A small image captioner, trained from scratch.
Training: soap at rate 0.0017, 14300 steps, batches of 64.
Data: trained on photos with spoken descriptions (Open Images, Localized Narratives), 50862 training examples, 18.0 epochs.
Rows from expert 2 of block 11 of the image encoder, named by matrix and row number. Rows with one number belong to one neuron. Each number is 128 + 24 x the weight over its row's rms, rounded and kept within 0 to 255. All counts start at 0. Numbers have three digits each. After the name is the row's rms in percent of the matrix's.
# gate: expert gate (encoder.blocks.11.mlp.gate, 8x512x256), inputs 128-191
# up: expert up (encoder.blocks.11.mlp.up, 8x512x256), inputs 128-191
# down: expert down (encoder.blocks.11.mlp.down, 8x256x512, transposed), outputs 128-191
gate.19 025:108067146136156136122098096141152171138173107114146056095136152130144119127153123109138153156062150129148117137139116134151149144164111153132109112096126127155093138141143111147065126141121134
up.19 028:152096139141085105127118138112120126132151084132147120127115110115161116109106084087093151096162117101152181115103100115162129117084144138126104172100089132126158123117123142112154121117189150
down.19 025:123121137093143129175113159086106144117088106111140122104073202138191135134110125141102145136167153102131157112129135158170147131149174177116142119124129127105091129131106102118116166146120077
gate.20 435:142074113140133155118113159158176189131082172168114160124114143114128127104131175122157158100180143109108145130106119121117127137126118152134130181133125125105144124121084113118080114156085122
up.20 440:119155125137116149112107073117121132159100151139120116105134189118145122138125147121132135141102154140119122167139123115130125107130137094126080124197112115164183125106136124118117110083096137
down.20 405:149117152114135098124127106126135133104109140121146135151151130139097109131098110149123163166148126085128173137115113179106139136133135148122112146107134128151159149163134096136138100135140181
gate.21 016:119102140132159117100087164118110092142149138132155161112134152108148117166116113158118109127183080127114142109132127136153154147154144146164106127134146117121146124111117072158114106132140134
up.21 017:143124151109139132158108132116159112150165129144124106106149174141141150157142102105135128117130142123129176135140099116131140171126153153122170162148137104119137132125128153135105132138129159
down.21 015:174115107138119128109113101107150109173115112122126133112129126071142126120114123091113130101120091081143108092131114140117154094137150131110172104117121149124123144148125168138120077133079124
gate.22 021:121217124135146128132134129095184140145132091099134146178120132114144099087088144102139133143140076138128116134111114114122133107174096123139133160079113148122155122125092131132115139111150117
up.22 021:134107084147094117162150181149129108152134102140157125084152151121106133154140083111106138116098054101095123132146126139124132143145065119157150161119129111117123133118134156131117150091108133
down.22 018:182097134139112094079140157133124132170106108159168137123111146083127147095138087117134110100087085129150095130102126099157140133147106119104125100172104146118147138124145143145092171128090110
gate.23 020:135104144176124131136099134169138137133153146116110144142133096101106090107142132154114111092122132121092107151136134155116161156119126110150160125117122137128170095160162098151143105157094138
up.23 018:121172123141117163133096109140115159115174116140091106098175119141174123131088125119118121121072120135138150130154125122134132122133140145129091155098153102144172099116153145119129138124190111
down.23 017:146103130106118136098114163127143136122130153157109091121123122123100111125144137155128145114144114138149132189115135127126121129154128137113129126107156139142115117123108108138133112122131152
gate.24 020:127121098094123073154111119110154168146125086134144144091117120115118087157128155112143128143151101139141143129116146155113129161111137109130122149149094124109122082140086116142145090110128123
up.24 021:125106142119165127089127123104111166106198086133083148134107086182127142145163126080135107124144104120141184100153138133114113129120139105146115163119103125152125149130144097105127128167129150
down.24 019:129167126079116127116124101121103157089114115166140137107098116170121143119138160125112132089127157179139104122095098148126125143075116134160159139101105100145097117114112077144103119131153162
gate.25 315:084076142120127140086131114142114113116134139140114140143112133191154163122115157122123197115105107122152161120137070133114116106136111123124147147153136150148129121093126101192133106139136133
up.25 331:108149122128169129147148148135070124144114124156115129106143130097146108130162151113113105126071116113116115129138110136162094141142165167125161130153133096141156147129100137068075154152109120
down.25 343:139144135114130125094117145135133105120154117141125111098139110158111135108118092136139090188106109128107088039114132138113118114091125124179104111143126130145139138095125097153105137133099126
gate.26 022:134114129126136166149150125140150150114141124115112107109115133141139109104111101101104137167152118139107109097124126137133161128124074106124153185132120131115117121173097068124161129132165142
up.26 018:121185118107143153110080160145149109103126166107160111153119114116157138098085144138125111097133110155118096087143146080126147169160102161114107120113115100111188137117124108142115101150103099
down.26 017:135086123117108132152123125115097184161131150115125126126147156097170126116122123122145140136138160123154109160125101143168118091166113142116167162158094125136119108075125109134116142131149133
gate.27 020:123122085123136138167110145116117129139127143149148119066118088079122156140072075136106080158154124141157108129151098094138140142092104139119120142084140149129138139171092130145148110102121141
up.27 020:177125141130124091051129162103103141126173149113140111151107106116133114117113114096146178142106132142124108113141166146129086134128119107129148105136133142093101111111140105147194153160061098
down.27 016:116115148140128110106156116146190106145169108156174159170128120112143136096152106156120121137154135131162151130145154151162106133146155095098099143135138142175152134145115135140117106121109125
gate.28 017:153110089154147133079140132119119131130083144110124123120157103140125135134138135119139117179140128164127114132137142110137144123130130113138159097100122087110150134170072158118150142171129127
up.28 021:156119184138147136080180150118128120125111156110122087139194126125134125135178115110109133151129138128099156141147147168087139123115120146130159082151159112107124126116090153128153141148123144
down.28 017:134162083144131079110121105138157129101169152130141126141128098171119186118094086139084136137125142104143122077099101111132126100106152172155125169153123130138149114107078127110123097087118166
gate.29 021:125182101106139122165110083105141155123075096124123145147133152148107148118098122120099135127129133134154125113164106157142121132168163123144141114129149146172083109151107133102120142072174121
up.29 019:127117122107140149187075153098095121149083147152118097092127118127146142122112123158125111142106155093144136178151123164075158119134101153136138139157111140149164126154098130140151157100144144
down.29 018:163131159133101093118112135108135101105097133160139133115154116101143152122106140151121108155121139129146149134126150109144145113120112138168136143134118104149082092114100147146108095086089103
gate.30 020:093088103117073129110123108107126117140101138122127115097103143106129118157137124177095138100129141120103118058176115098125115131159161107112125140182143091138147128121133149152105112111147154
up.30 020:093154123134133164107158124111105147130143150135109168087178162136105095126115100123113148151147154112127136136141154107127097121126120115133153107176148151138099100110151130126154095160143158
down.30 020:130125126141135166152115154103155158092121129142100113090137175079154163138115083093119117148100122152127129137154165111134169115118156139125155095097130135152115165163124117138093135110106123
gate.31 015:146134126122114099152115099121122131152123094128139114155127133141125105089095083146115124168056125137079132131126099094161138136156130146150104114130122138104134123124169140124115111117137127
up.31 015:111141103078168143160147122089154130150108122117109140121096099114121171138155121121099148098167132158125145111159105152059136126120103135106129105093090133133144135141211124140139105121143155
down.31 013:108110135089141125124136116118129128091144142083138088157159140111104102127143132112130128101143131130187090141124120109137165163167116108122134143139132152149142149151067143143083151159162101
gate.32 252:120122156136144115141106147150116153129121150097125135136177116120164074116096115152142148129095145131109102111110115108141145154135131132129121174135154121090129088137141106124134118167145121
up.32 254:124137077116110139107151126119142096135120094149140134143084142153099177130152143099105109113171120134128146141145149145118111105139126117123128077101102138162112182120112155117141145089116135
down.32 223:143151112111082142057083132099155116137129141090159110128109192125093110113118127092127114119136193153137132141151158091103122132109120162169140125116137131105120109147114131160096131146134147
gate.33 143:106129118137116084088095084123171117128122168126133107121129126128114105115120146138090103114125134126146132152102140120118115124122121126132109134142142120112194139124141129133145130145111118
up.33 146:155134135133163169174151169121090146131134101145112144127137133136135137131134108124164136145133136119117134105150111141134121129124123130130149138140137128149066113127123139129094124100141138
down.33 138:143100118119164119087143105122150107130151110099176156131131139136105148151111111078083086123136098137100159149159114132126114154138106138127120091150110167126082126135122117132136133128084126
gate.34 019:167159135121116112110107186131136148138129129106152170078157088193115122163108129095160146085112159154120146118079175123195148141123127113148136154116099109145125107106121131107099134184150137
up.34 017:144141136137093131152152125164112132144128096143128162116085153148152119139133158113115141136130171108130089104174110137152121148169109145120141126161151104097095133116126105146089126165103143
down.34 017:136190097126138141118148105107120162100130125093131105112142158126146137120157134085155131178107189130143130121145114105137132090113113132112133120118128143139125146129174144153066116130160141
gate.35 017:120163222168136168084107118135172132115116129105147137139108099112159091150120170146165135133145123143135139096176107133109132110069124102129100119084160118139080104147171167133139135111117103
up.35 022:150125155137143108130141136156114115154151101109106136144115100079120099090120095155084142114141121105123114126124092091090143110085176116128142149083115133149130095168127138145114142103153151
down.35 015:112042168104142146144119124134137170116146098165130127156121107100097105131166110180097132155163119166134167125128150129142127140123183157119130105085137130123151115146133109114138128134157102
gate.36 072:117150094128138118188141146141133085127130130141145057121125139209117135147121121146143119142160119156116131127121143140144141149147157131116120108178145112121101148164126132141163151129146116
up.36 074:134117080112110137154151166153131108116090120133124082109100158196100127137124148135125114162101076155133153116109133118137149149141139118115142137142154095128104155118141129136104157130125118
down.36 077:118115139169177141111150132088116161087062118134149129181150148168099123120126140156173112146122157164107157111125137168141130164137118134092133142119127091131149131121134162136126125123132109
gate.37 796:160191131133155173145148192150163119142159144106170116144099112149152139136119133128126138118149108131090159141102165138106158099167108059132116128082099146086126127142127155119162120126115111
up.37 710:143198135134149179148157208153164122140159157092174130136116118164156140129112121110139136123163134130090134128097158143101147094186132078130131113070092147080115127135123144118146137136130133
down.37 751:151172115139104145087134127164187132155115130138120113139161097166072120143148109137132085185163099117133061153102136110135137082130071111109132136106158132126114125086135123146101158134145105
gate.38 310:140159119104100118053131148134142085140106163105142132131119140125142117112131106127140155123157113135141140148121136133118139138105139135133149121138130096076126129132075112114133115135126121
up.38 305:118111083131134127096110150094123082131119159100151157146094094137128102115106118121140118111114099118127123168111127157148154138142150147132154096130158085109133150155088112151141105125116126
down.38 295:141117182135132125169105121160138160137095122120109127091135146121128122124165114152092112140129186088113151069101122125169103133128113118123146142172140106120145099103128133128109106148127148
gate.39 015:117109101149158115092176125099112088102164127110146161130100112083135147127072085107139130148060096146143142121109145152118068135122128135141126102131142125152125126133102133115112107128150114
up.39 017:101179132121123125139136084128146112148146108116140107100175090086121116124127112173125128107168150147149138136086111125188156141099134112146136124151131159144083105131176142137144165104082119
down.39 015:188134080142146124117125147163154140129118099133115116160153120155088105122116093128167104142185136127146096133133142141093138085105143131150132144121150108132120152131121126140105130141115116
gate.40 185:138135170116154098120124109144129156115131099117115080152128086081116135118106082137178124148117172123156135106120165135102113141115098134134116107110083139122085145145125071121137134106117125
up.40 270:137107100114098122094135142152157122127069139126092118140133153155096104116146126125129147120105111154157114140072120115100167111153107108117148152145185110089155152091181140138187131143148132
down.40 219:119198158141125137145146156076103098119122106146122125121114084138091137139108116121127103160113110128119171146086129129083160166146131160147136124110119117109137108166126159122117102086163113
gate.41 017:126180088108145109162156126105149141125144146127149114132125115166139136096128140093126121123140140165146121140074121126110158094152090125134078158133115147129066161134128139130170120095099139
up.41 018:166033141105149149111144168136153117125148118110125114155170127130122133143136098100143169120107113125154118112128127108107086103108108143132125143112106111095112120128073112127154123119125125
down.41 016:113142131135148112127135115113108094126133139125111118137107143122155190145170112107107137100076124134136121149141123116091107141131148146159116140118147112121105141095128135101139119103119115
gate.42 149:135130051142122134126107150118128096129122121131104142105157145133111175105150141132159146057103139130095147143078145151095148150120105107128095095130117142201150130147108153150128120124089111
up.42 146:152132073133106141120108151152126129123133121104128151090169116125130171132172127135149137037087167145081157137101146159094136150128133103127114097138135141197113111147114170146111117168088101
down.42 141:139127072123172150139084157106176124135168168128151138143158154151146151131146135152174137113136160141099155128151130141145090144101174127096158153145149172124133110126141110105151106189114111
gate.43 019:151108177129149148099102145159138096127127150105139139163114140154083123094101137103146093140168117148171164103079126099109139115124132127165124136162106121155100096138122138154104111088135134
up.43 017:159143150130155133093135117107136087113117149134130137135154113116110147111137121118127098109144109153157141080097098116090180093139179146137105169146109169173143159142099095142136147131156099
down.43 015:129121110134132126140138094156091123099166102148093106159146096119121129148139111150150100161151096144102132146119096122151132112190133140116134163112086110152132143135093098136114128159169091
gate.44 077:152119179135117118149112091157119115138153077132113141110111117091158134137177140141095105112149185098125146131128127116090110122126143130123117119067082142152180153142104152108051135125112115
up.44 081:114128085141169141126145192126095150094097197134140114127165114159114125134101124135160140152107099146110120115162112134156134132142097123127144138188174128119117110112153096149178129140153128
down.44 087:107120146094083099089115163182113121146090137166105129152135106145138129107096104127157137141159099088133166109111115118179121127134126112132130118137136088135090125153080103103145122100145134
gate.45 017:146152160138149150134119160114145119088073125136125141127145097142158141121138135123107097125143074182093154135107083115117151133115145141113099119145103124111120114151135128161107120157100155
up.45 016:134160097143118153081167170148126096145098086125097123157152132196145106124124097135124112124119132130098133138120111137119181093128105132158184129197141143147113142120104086134150107104119136
down.45 016:174122107112140150169112130124088126138140120107147118143147164161141146135146135124135118133110118128143070121117136126146142136108177133141167104148112136170094149117120157135171142158138127
gate.46 020:156136125147120089087124092095089183118123117167118120123157179093121166146106113162124125128088115127126158103116118168147171165160113137167151134147129162102116111127080109136098154121182139
up.46 022:107146150139115123169110148105132160129100151135124107142111101147126132156161145146095143131121166127120133107132116142129129116158126153138152103115151120149097119098214131099161137157138105
down.46 017:083129106163132153164110119118132126143131112135163165122122114112123101127118139101100117098187119115119145136143135170112137167098102095136143145122135118166158129147147095085206116139120150
gate.47 034:106088156120105150157136110163153146148132150174141139119112130085157148140129130145084147125075132105155137113145140110081114146103119134137144147135118141096171139109176166136118125082152131
up.47 035:117143131124129135099118136132144141119149116146162121109120130068162165140122131137104154120110127105151102124147149131079124148147118137138122159170110143120174130124139142134114119097168130
down.47 036:139133101138113140113134117104166097124137119178125164148113080078113122094122099113152123150140107101118073104127141117087152143145131131122103143162160104114140132126098140151120132144111133
gate.48 016:145113085144118128137109105146099093141131131123126120079167146130183102123128141156130115154133111113093110121138115101161110159124148125132137111084142108142154110117136137084119129111140105
up.48 014:149123098167131156121134126086091120139117134188179129131163134156157138093140139114135123110161128143114127149123127105130105101108126104147131152137116145125145100089090089123106188110155138
down.48 012:113095137130090178170166140136153144125116139115075138090128148094118148131097159121091090135120125182105109167161169135140141145134108163132114106139116110091080140137084179145148162108146121
gate.49 031:115185126134140129099103171158157161154144109159115127144094194093114116156123124122101125186092143116142139116145078158176101104122135122119121152181105127068142110138064113129147139146129169
up.49 032:122109168117167157106139144090137162127145117102160153098113124145115085142094099150148124165083146119116102137148123119140126103122117121118172134170130099111100107115157130121177116142183128
down.49 026:141131122128126131097160094092143134091090140142118131130114115135128125105126128133102103152100131110086113138084158160103136130133100132172158126129119098171121112126127126099122137147087137
gate.50 017:109128099143141168097138122110146140147130143125123156134121138136110137069164131129156105097100065101151155126149104134108132105136164126133132149120137140119106130149189145119127096160131141
up.50 016:144148139153101115153171156163122140095189110145116095137101078091157147121118093129091139107129117123176129116117130133143112105179107097091113164115112121123074135089090060114135122135118140
down.50 015:138146139125143160132105126097109151121096113125102157128099125128109142113111091108104144148125099121154148146114097123122154119117146149096149127148130124123129149190143089069112118111180154
gate.51 015:122157131118096157111113082098125167110135098116099154109132168136082147143131131134167161125086152118149137129124128120132103090150140101104118125182148140130109125113181188084110124114137110
up.51 016:114101144157125098102125172157164119158108138141148101124119120129134105153137115155171113110210174094152129139113119118135113139110175085099115142165128115152121105125164113113116140116156159
down.51 013:168122150152116115127154134106120096081134159102131134127129121118140171135129079081125172137129134132127182143138089123128144102120152133135120123095117150116112157192154123115092126126181171
gate.52 027:131165147146117152138182136156171161138137130117123122135136116123139143120104154121150140113151121120125116164156125114120111132119153142111103127157143131104106101074153150117118103114111138
up.52 032:101151148119163112126139142100104135128149115090132126142113115080149100124095146135138127128127124130151142128113094141129142130135158168141120127177148104146127109116157093129116172091125154
down.52 023:128133109144113134104124089112154141125108151131151146151127100121137139082150097175130134081096139105113136112104100119170093130127121135077154127124133120142104117130103104151110154122118108
gate.53 018:119121130110100109101128141129158156126130119138116134120116130123127156147117107103119174118079126104178112092122139119134107112132126107153156128130126138108059093093183127133134091145172116
up.53 018:153161138150063120146115082172114119124138108136118126138122174164153129145152116104139112130121124117096142164134153130146088154165123140094171108127155129147131142147159131144156166142102132
down.53 015:108157156114102128170157085106135111107138137107155137131135085152146101121114131154160161155161153092126129166127098150133110129123151125139137154144103142118180131110138074139122116149169160
gate.54 016:142113173157174147113159131120136123128131159095160120096135081127155148087133123118126120162116119155125116135195103117107123094136104110102130153126147129109133123140121089124119135141103107
up.54 017:101150170186139127145123146126144117148073131132067116105112156093126156135139175128172157143150124122142134154163142090109189155116134123119162112120144137103099121144108139132116084129150121
down.54 014:128121095131130150120095117114137135121111109085147093109111179165081123129118133098099083101135161171122144157105140084152148115102106120147128130169119113148121133094076112126121140124115133
gate.55 017:128143153140135113127120120111120121147140144135119130120140146151096129130150116118163111142150137131080130113169101146127106094134141169155131071128115153105128139126136109130040139192123164
up.55 017:119108151099117088102101143116136105088158123102125159119114118132125152127101139121129129116126154127103128146136107130136158146110138172113108090124113135079167145120091154125092120177148134
down.55 015:122147123106105148123133059108113133153097115110129119148138137108127089132128185130128148115128133152118136196155115133148127152119150127145128137114099125179130124108120127154101152160118123
gate.56 019:157129095164170145135151126120143115121123146152119123161104149124095157077141087124120123120140136151111075167133104143130109142123092121118121106135101097127162180172085128132121163089163139
up.56 027:120099098127119149174124148113117141143150066169134110131131146159110167137148117142136117121178114118127142150142095138082105091109078106130130118110111148153111181160087152103113130139127143
down.56 019:121134127110136151128155129094125132126086114137099123110104178076144142131187111122132133145147156163122114132122116095153155127115101164142141088119088121101132154125107153146111128149175119
gate.57 017:129141112131153137132115098108131120162169115109132108081083137113123114124111131130116133120169092117112148113162103112130112148127131161123128135116117137117098150151108082123113126123129106
up.57 019:070127140120164147116120122170148075146137121135120093115118135097145114102144150159131132135088107111097121156093138094125124121109128192127139118151095152097121160144125120133124099104092136
down.57 016:122119159132157088133107097123170141135140138131115110138115155103169129135143121107109139159121136165125112150171130128145089144126089162093151191125133128132104158085138119139122128125125139
gate.58 021:147112117153135145179121125082141125121106112103176121110119114096142117115150101128091093084141135130112118135089164123131147125099189159119147136074076173097148127124144125097075127136129109
up.58 019:105108114095132107127117120147125128104124117153117162135140134110119104116181118138141124131156162103143134143155143153126125127129135109127108081153107147094179134092217098116146175142120110
down.58 019:119179110146156100129115081101150126115151119154129196078100128170110106130137117127142110139143167115107133146117150146152153138097132137164138105114156105129114130120154116121113127115101109
gate.59 020:130143197124133155132126149120176139084091163106114097119130081107129099107084139137139152130124133139123149157104158137134154110125104100142144117095124137113153099118163188155177130108119114
up.59 017:129116113144109146115106138194137099165073101106158179147111176144116119094156156093131120098130100098093146134100128104141117139152155161094092145155129090132106095116068097087093129133161155
down.59 016:106132156146154129145116143121102094131131112156099114142085148121136169125095142146092111143181118087101127133152162141131113105127110140150122084101109123108123124095158091163099148109091166
gate.60 014:130153107124160175102131100137167133121137087110112161151145122090151142142112136137146142115130144143160138109110115154145126106109111161156143137109116106128078165143136125103116155128158136
up.60 016:127107090135117131148138128135123128102127108154155107132130181105143134115144123133066123130094183152142121126140154152135135122130144104104122146109166146107142120118150117123140066131117121
down.60 013:132094155135135127101143121095149147143115151131134126128127136067131152180071123129176089166097081151152122123080139167106124065156135142136104130113133152091106139097146171120156138113160142
gate.61 022:109137160113180146121128106147170108096090169106123107160151137126142094122121145151109142123161089139130152134110163156095110111140125139120131158064138136167146122135112135109140119093136093
up.61 017:099167097124164143128104113153124141094127133132156179161139099120110154125157132104145119140128105143117142131110108176130103094133104112112145137131159117137089138092113134099148148137166107
down.61 015:121119141152109135144088106125119112123127140127120154132082088099143117131094124105113114123087177066083147150142102136184097133122134121168137108147134096149165173136132125125092108111116155
gate.62 456:130067131122095140124132171078144074126143133173147162116119109104131151118120095133062117134142115120122153137146090112121140131117125125125125111151118119104161115142134162122121121137109107
up.62 437:124094119121159118131122157154100139127103113128112088136126136118120105121119148116152091108063109124107122159144189089112156122132117126117137132150130119167134138119106143120142151116132132
down.62 494:162129142128136115108149145093125099103116147132134106134167147086112117082116092116150144150089131109135165123133142111094110100110105186116150131137093141144084125137115131144150087129156151
gate.63 017:133144103123160102115173112105150099118156169180106103152174103115110133118075087132149139112164107128151129139155164157129107174143109148087122151127109132115086155171119149103122103140079147
up.63 017:093137132107073129133096151142139094064133098129104109131147145154172142093130109097158118149119115105122088136112129136108119138132161149138141154128088105117134074089176113172127138101143094
down.63 014:095110147156187133123116113190146172101113105156119120155151134157129138137130130107132070189157165139132129139126126148162169121151148151129181146097154138137118111161120113150157137135055153
gate.64 043:148111155108116139129128099133100128149131098149155108161102116113142113115198143162134160099126199119117109132133116119137117104118177154139110084140145136119159121131193175105136108103171119
up.64 047:157147142127119140112115067132134121116111099105140134150136143127111151139156112164119140114103175115156107121077155133127157139127173149137136104115151142125155129135229179105083129082159130
down.64 045:135133188126170116120125146111165175083110105084185176143119179159095132161132152110117120116115129123138125092144122147127088131116129136116131125164146122123154119150116153094080105109126153
gate.65 018:164057130129133073198136173104126131120112130085140132104128079118105121128201114112125113136068149126113116153145128138134113123111146129105124123106097113126103133132091118115113118111113149
up.65 019:116124120119146128131162169135096104070134159116145142135137129139134132139122135137099117124170119104160091121124112158158117136119134169138149126087115144089135174113109097145132144180136138
down.65 017:130055188104159128122121141168145120100129177113080109137135102118127124105120110114115090141130124156131131152132142096125133118137109137116114155125087124179147120123133154116097087155098081
gate.66 041:123104116127106133062147160178134180125129114155088106169131145134150105141162090091146159088146140149124131150141106146141103124129113141116133148092125127100124094168097106147177149141130132
up.66 040:129155129125134145187098081113126076144142093117183148127110108177096155125076124153114123147139132108122167095144154128126150131097108130125118103172091123159127167109187120139122133101111152
down.66 040:143075090130132114137138131169138126116144158142113115114135099067147132160125114144117123144149137139125148132119109153173138151139143094115111113167091137097120154143156162115118127154113152
gate.67 018:125143143155152091110126098135133155101127153133154134148156121122110148116130147134125126139158117090132132129134158141101113125118117132128100145121135101149117123163179157161149148083088155
up.67 016:103087132140099108044136095126090124128182180134111129167146111131136167143117133124093149104122140107121121099091149134128119125112112159151139097135124131138141134144156120106130132125144104
down.67 016:197096140108151126107165179159136127099118143135153155115139118084107110143142120120117165128093117123123176149128090094086213108090103118183147126097134128113155162128171129133147106124123177
gate.68 023:130121091127139132112133101070125107111106124161132117127148096119127150131093099093111129094159107131085131104167133123162138093098099133132123111166097145165152121155135136172066141120116109
up.68 025:121103119086122147157154154192132147107133106104142143122111124155135130152163105120142121165104095093163139155105127129111100149120158154114090171119152130120141142101109131141180132086152124
down.68 023:120081136148097151105112171114105150108088111138135115156116122108139104167113165115134127093120087108141175115154159149149108141107155106106084148125147096135147132105130118147092111102136123
gate.69 020:119124144106134098119128131130134112131139136108098140139189117098113135136132137112102094134080143115107126114119105122142117123097143132181132125107115155156109109146159126095100137132130132
up.69 020:158111117102123162142151138130144065137117092116140115099111175152105145126081115145136140169147137137143155124124131102127123148132109137115122124130165134089108163152149118157097132123096132
down.69 021:127148178144127109153104156096178129160133113116139139164122126113161155141090139086134095116125115121118124096107130140153163113117090102129089097149131121118140136138145139105133123095132118
gate.70 020:107167131138156110146127107102135102148114142127119142077106055145114147129100113150139148113076118113159117093116094136137120162147124148155129139141146130126089115084175117102123118188135122
up.70 020:111124076118116109122125105145111132111088151119136107118121119125117118132106089089114116123155135140150150127105132169107135095082126110123097090146143093137126155127155176158137115107116149
down.70 019:118083141163184132163176120144117191134103110162113123152148157144126099108133153146154155128090084157142113113120121130122139167134122096098088148122148120127095105101178146119157154125136118
gate.71 016:163112187107160147111121145151191152137157117127123102162089148085176105114122115131108121116204109124160135142080142109162112132158114154111125144121158131147114139119089145112116106131143100
up.71 016:142083163117087160146134140146120131115173106139101114106113130135132127123149113111105184141115104103122103094147148164156141104094115110116109158122179132115148130141167144098109127149146129
down.71 014:118123111115076119143132135125147137144114163127077107071124113087154097118130143171158133099181137108161116133167127087129116128131148134107162152125122145099132122088094142148138100136155091
gate.72 019:110097123137120151114118112178124126104041131164156119152157141103140115171136123104108098123134149125129129153116080113131128155112183117123141116077126116185116147136128148141095133111118126
up.72 018:162138124119099113071108116121102134159129102109148134139185128157118125129166087151161140125140112119130167124083141117169143136141146117110115100200150111162108123090174144062140117166164102
down.72 016:154097143135147120131109171142139102145121078085161142119159106132097134111110141144118128163099077101114124109145162136091122139160140134096131119142140136120162149118159137147135105137196142
gate.73 177:112154160133121132122098102150173122127121070131134124148160151158135123127121133138138152090057128124107118107074172115139142130134184104131110094121158117155135158134152148124143130158104114
up.73 178:131071109133132108131151176112072138130134191138116126105102104097111136135151138125126103166196133126130139151178083137119120139127069158125155162143112140101123091116109123127126126117156138
down.73 184:128104123129139122123095082117098156167134124126144145097140152141118128106132148116138192156066092153158159138132087151139155156093109138090114080105162112124086086097123153100148139120143104
gate.74 039:106124130146149117174122146152133139126145130118070122138159092149108157145153129144138138134088140141138122122180082133135094131140092157127109063134125125141098143132122118110114138158129119
up.74 042:133089107127129106171124129093141090141158117178183140101124160124125122139096102118123115136143143105124138148124153138112154112094176093125147157106113139129144104135130130124162137064123126
down.74 040:139086151142151149186114139112125163145121198106110135152163111074141120105116136137169159131141114095173160092142148143128116137141131132136154122120152129147136139120165108149189113083160163
gate.75 020:148114171104133103114098087170113128124147113136125118117118146138112098108160114141147098125159121174104179129135137121095104148112143132117157103163187119124112156137117184139173131117138133
up.75 020:151116117136148122143118156152103090151119128080138124133174147142152162141156174136144129126154119142117103133154134141174123126094124123143111161142102141142119156126118117139130125140099162
down.75 021:115157088124152137154150158119153167132075143107123185174148159115158110159123127166161112099151153146102123098113141096178108117167120137125156112083119155110100128105112106111132108157182114
gate.76 016:128101121133153147155156144118139122126156121101136107080164107103106115134168077127159105095162140109123098132167125134134133130104138099111145131134117125154131152148145110126201122132130112
up.76 017:132102136130104143170113173109083116119132157126118131107167131183139116117131120134133113139121134139129107134160151169103115102149103156124131119097181174110091151112133093141141171193162103
down.76 014:123115143125152117165152124101131136135125116152168145129068037110111149107119132106170131118108151135126148138127109150145135158103120133057132132089104102098138133153116129090126144092115098
gate.77 019:144094164124119149079160155140171089110152133120172089128111113131153091100159123134147101126094111128123113146121139156158104090112167148142132107125173114119187147119126142102127103116132152
up.77 020:132147129176141099078124128103088115136115119121143137113137130125152133160177119123117165110098127128141118119096144107111138150124137097170148142174145128118187122140139093117124091160070107
down.77 017:140095110119127111131155108119167151114117151102103107124108117121190125149128114117150170143115137118133125128112111095123109110123162158066125152116055144116185128125107122154131170122145087
gate.78 017:112088156099133122144138101114076082085087153131118104135160127096155148116155102138123111129076132132068152136120163141109125140134094124118171142132158124128125135128131083110122140129135129
up.78 016:155106158102129142157139148135133098095086106161116121100130092091135159151137097096163139124089140146109108163137119162113120148116124166166130140108152154121078112138131115152151155121156148
down.78 016:097085156114104114144139059132134129073141164131135142144133112116126143133103110132119111138141131146083092139130108135118129117132075121166136141123093110159125124090119123141103126129087130
gate.79 020:080110103124132127108136139132131110120144144091155071123120104133129102127162148117132132155142136124135090127150139144130114125125138133138111119132115130176165134132131165133081138104139136
up.79 019:130163115146164112116103095166105139115132094140138172126137142112145141101124074136122124112113130134160122118087113103135142140119146154136129166163120144163162130145097117145121099080106136
down.79 019:155163119134127097134127118054176133109153098165103127125164144105121102131146174145165127101140122105114142162095142146114121146141174116133142111130153123144151120135090105120160122161172130
gate.80 021:113126173135140155137117137131180119101093112106156108142123099136123121150081122107119103113141151146138079128099118140113152107097155093134153145065144163172125144138141119130118137098142123
up.80 017:108069131147139139109090088134114103112179123095154139116141158126143129128138100154101125133102140145120118102154092056107158149130132140148103102127172126168164130145130130164084136077111108
down.80 015:116094177091111129162119126120109100155156122124106141123083126109149102122146140152109097138145110181142099095155132152122110127159093170113121150156108130126127131142123134109157141115040125
gate.81 017:126136118111100091093127108104109131117125160127135110105151125161134102133115115145138120093059125159102133153147111177126101176137066120140106129135136166098114159098092101140145126084105107
up.81 018:151127168129176156126122113144121173181162153102115131124150140114138118129105126131148113129165161139140149196190147081127119148087131101134093077097125105086072153142113135162132102164111127
down.81 016:157130156138137133061118153142149166156122143124144129146134155140130167135124133122150122101144158143169105154122140147162173112141151106110118115127152147102097138107149167129102172128102106
gate.82 020:168149131126135129170090113131144174170106095110128142096154112128135147176119107121142107132090129114101130132112125136191125132115180137137100131146166106144087121141120110105105108093123118
up.82 019:128107139182116120160125112104144114144118098100173114172130144156115185116143099097105121103151085145104150084097133140164164149169121121126143140136084120139111146158149156117119127152087136
down.82 017:129180095148144158134161164139099070148147168128106144150120200136136131140125129128134128131123127137122069145133127156143122110114089107135112101137108151109119118113095147147136161111122161
gate.83 019:110115128126127098134120140127114138129102158157119142132147111110108124154112150137094081131072153129114102168145099111139110092162127154128100130142114147127125119090157129139163125089127111
up.83 020:086141087130108131163167105106137170126121112118148106150134131152118130092140143127119114117082124145130107109152113108133121137135171148117159100099132112151138132100213141104141115120103120
down.83 019:170180091137131131141117093157135164123072138065123114143131150104127168091170116101155160161131111109149117123122066108135130142118102104101120090097099137119163125141162073129152123147182146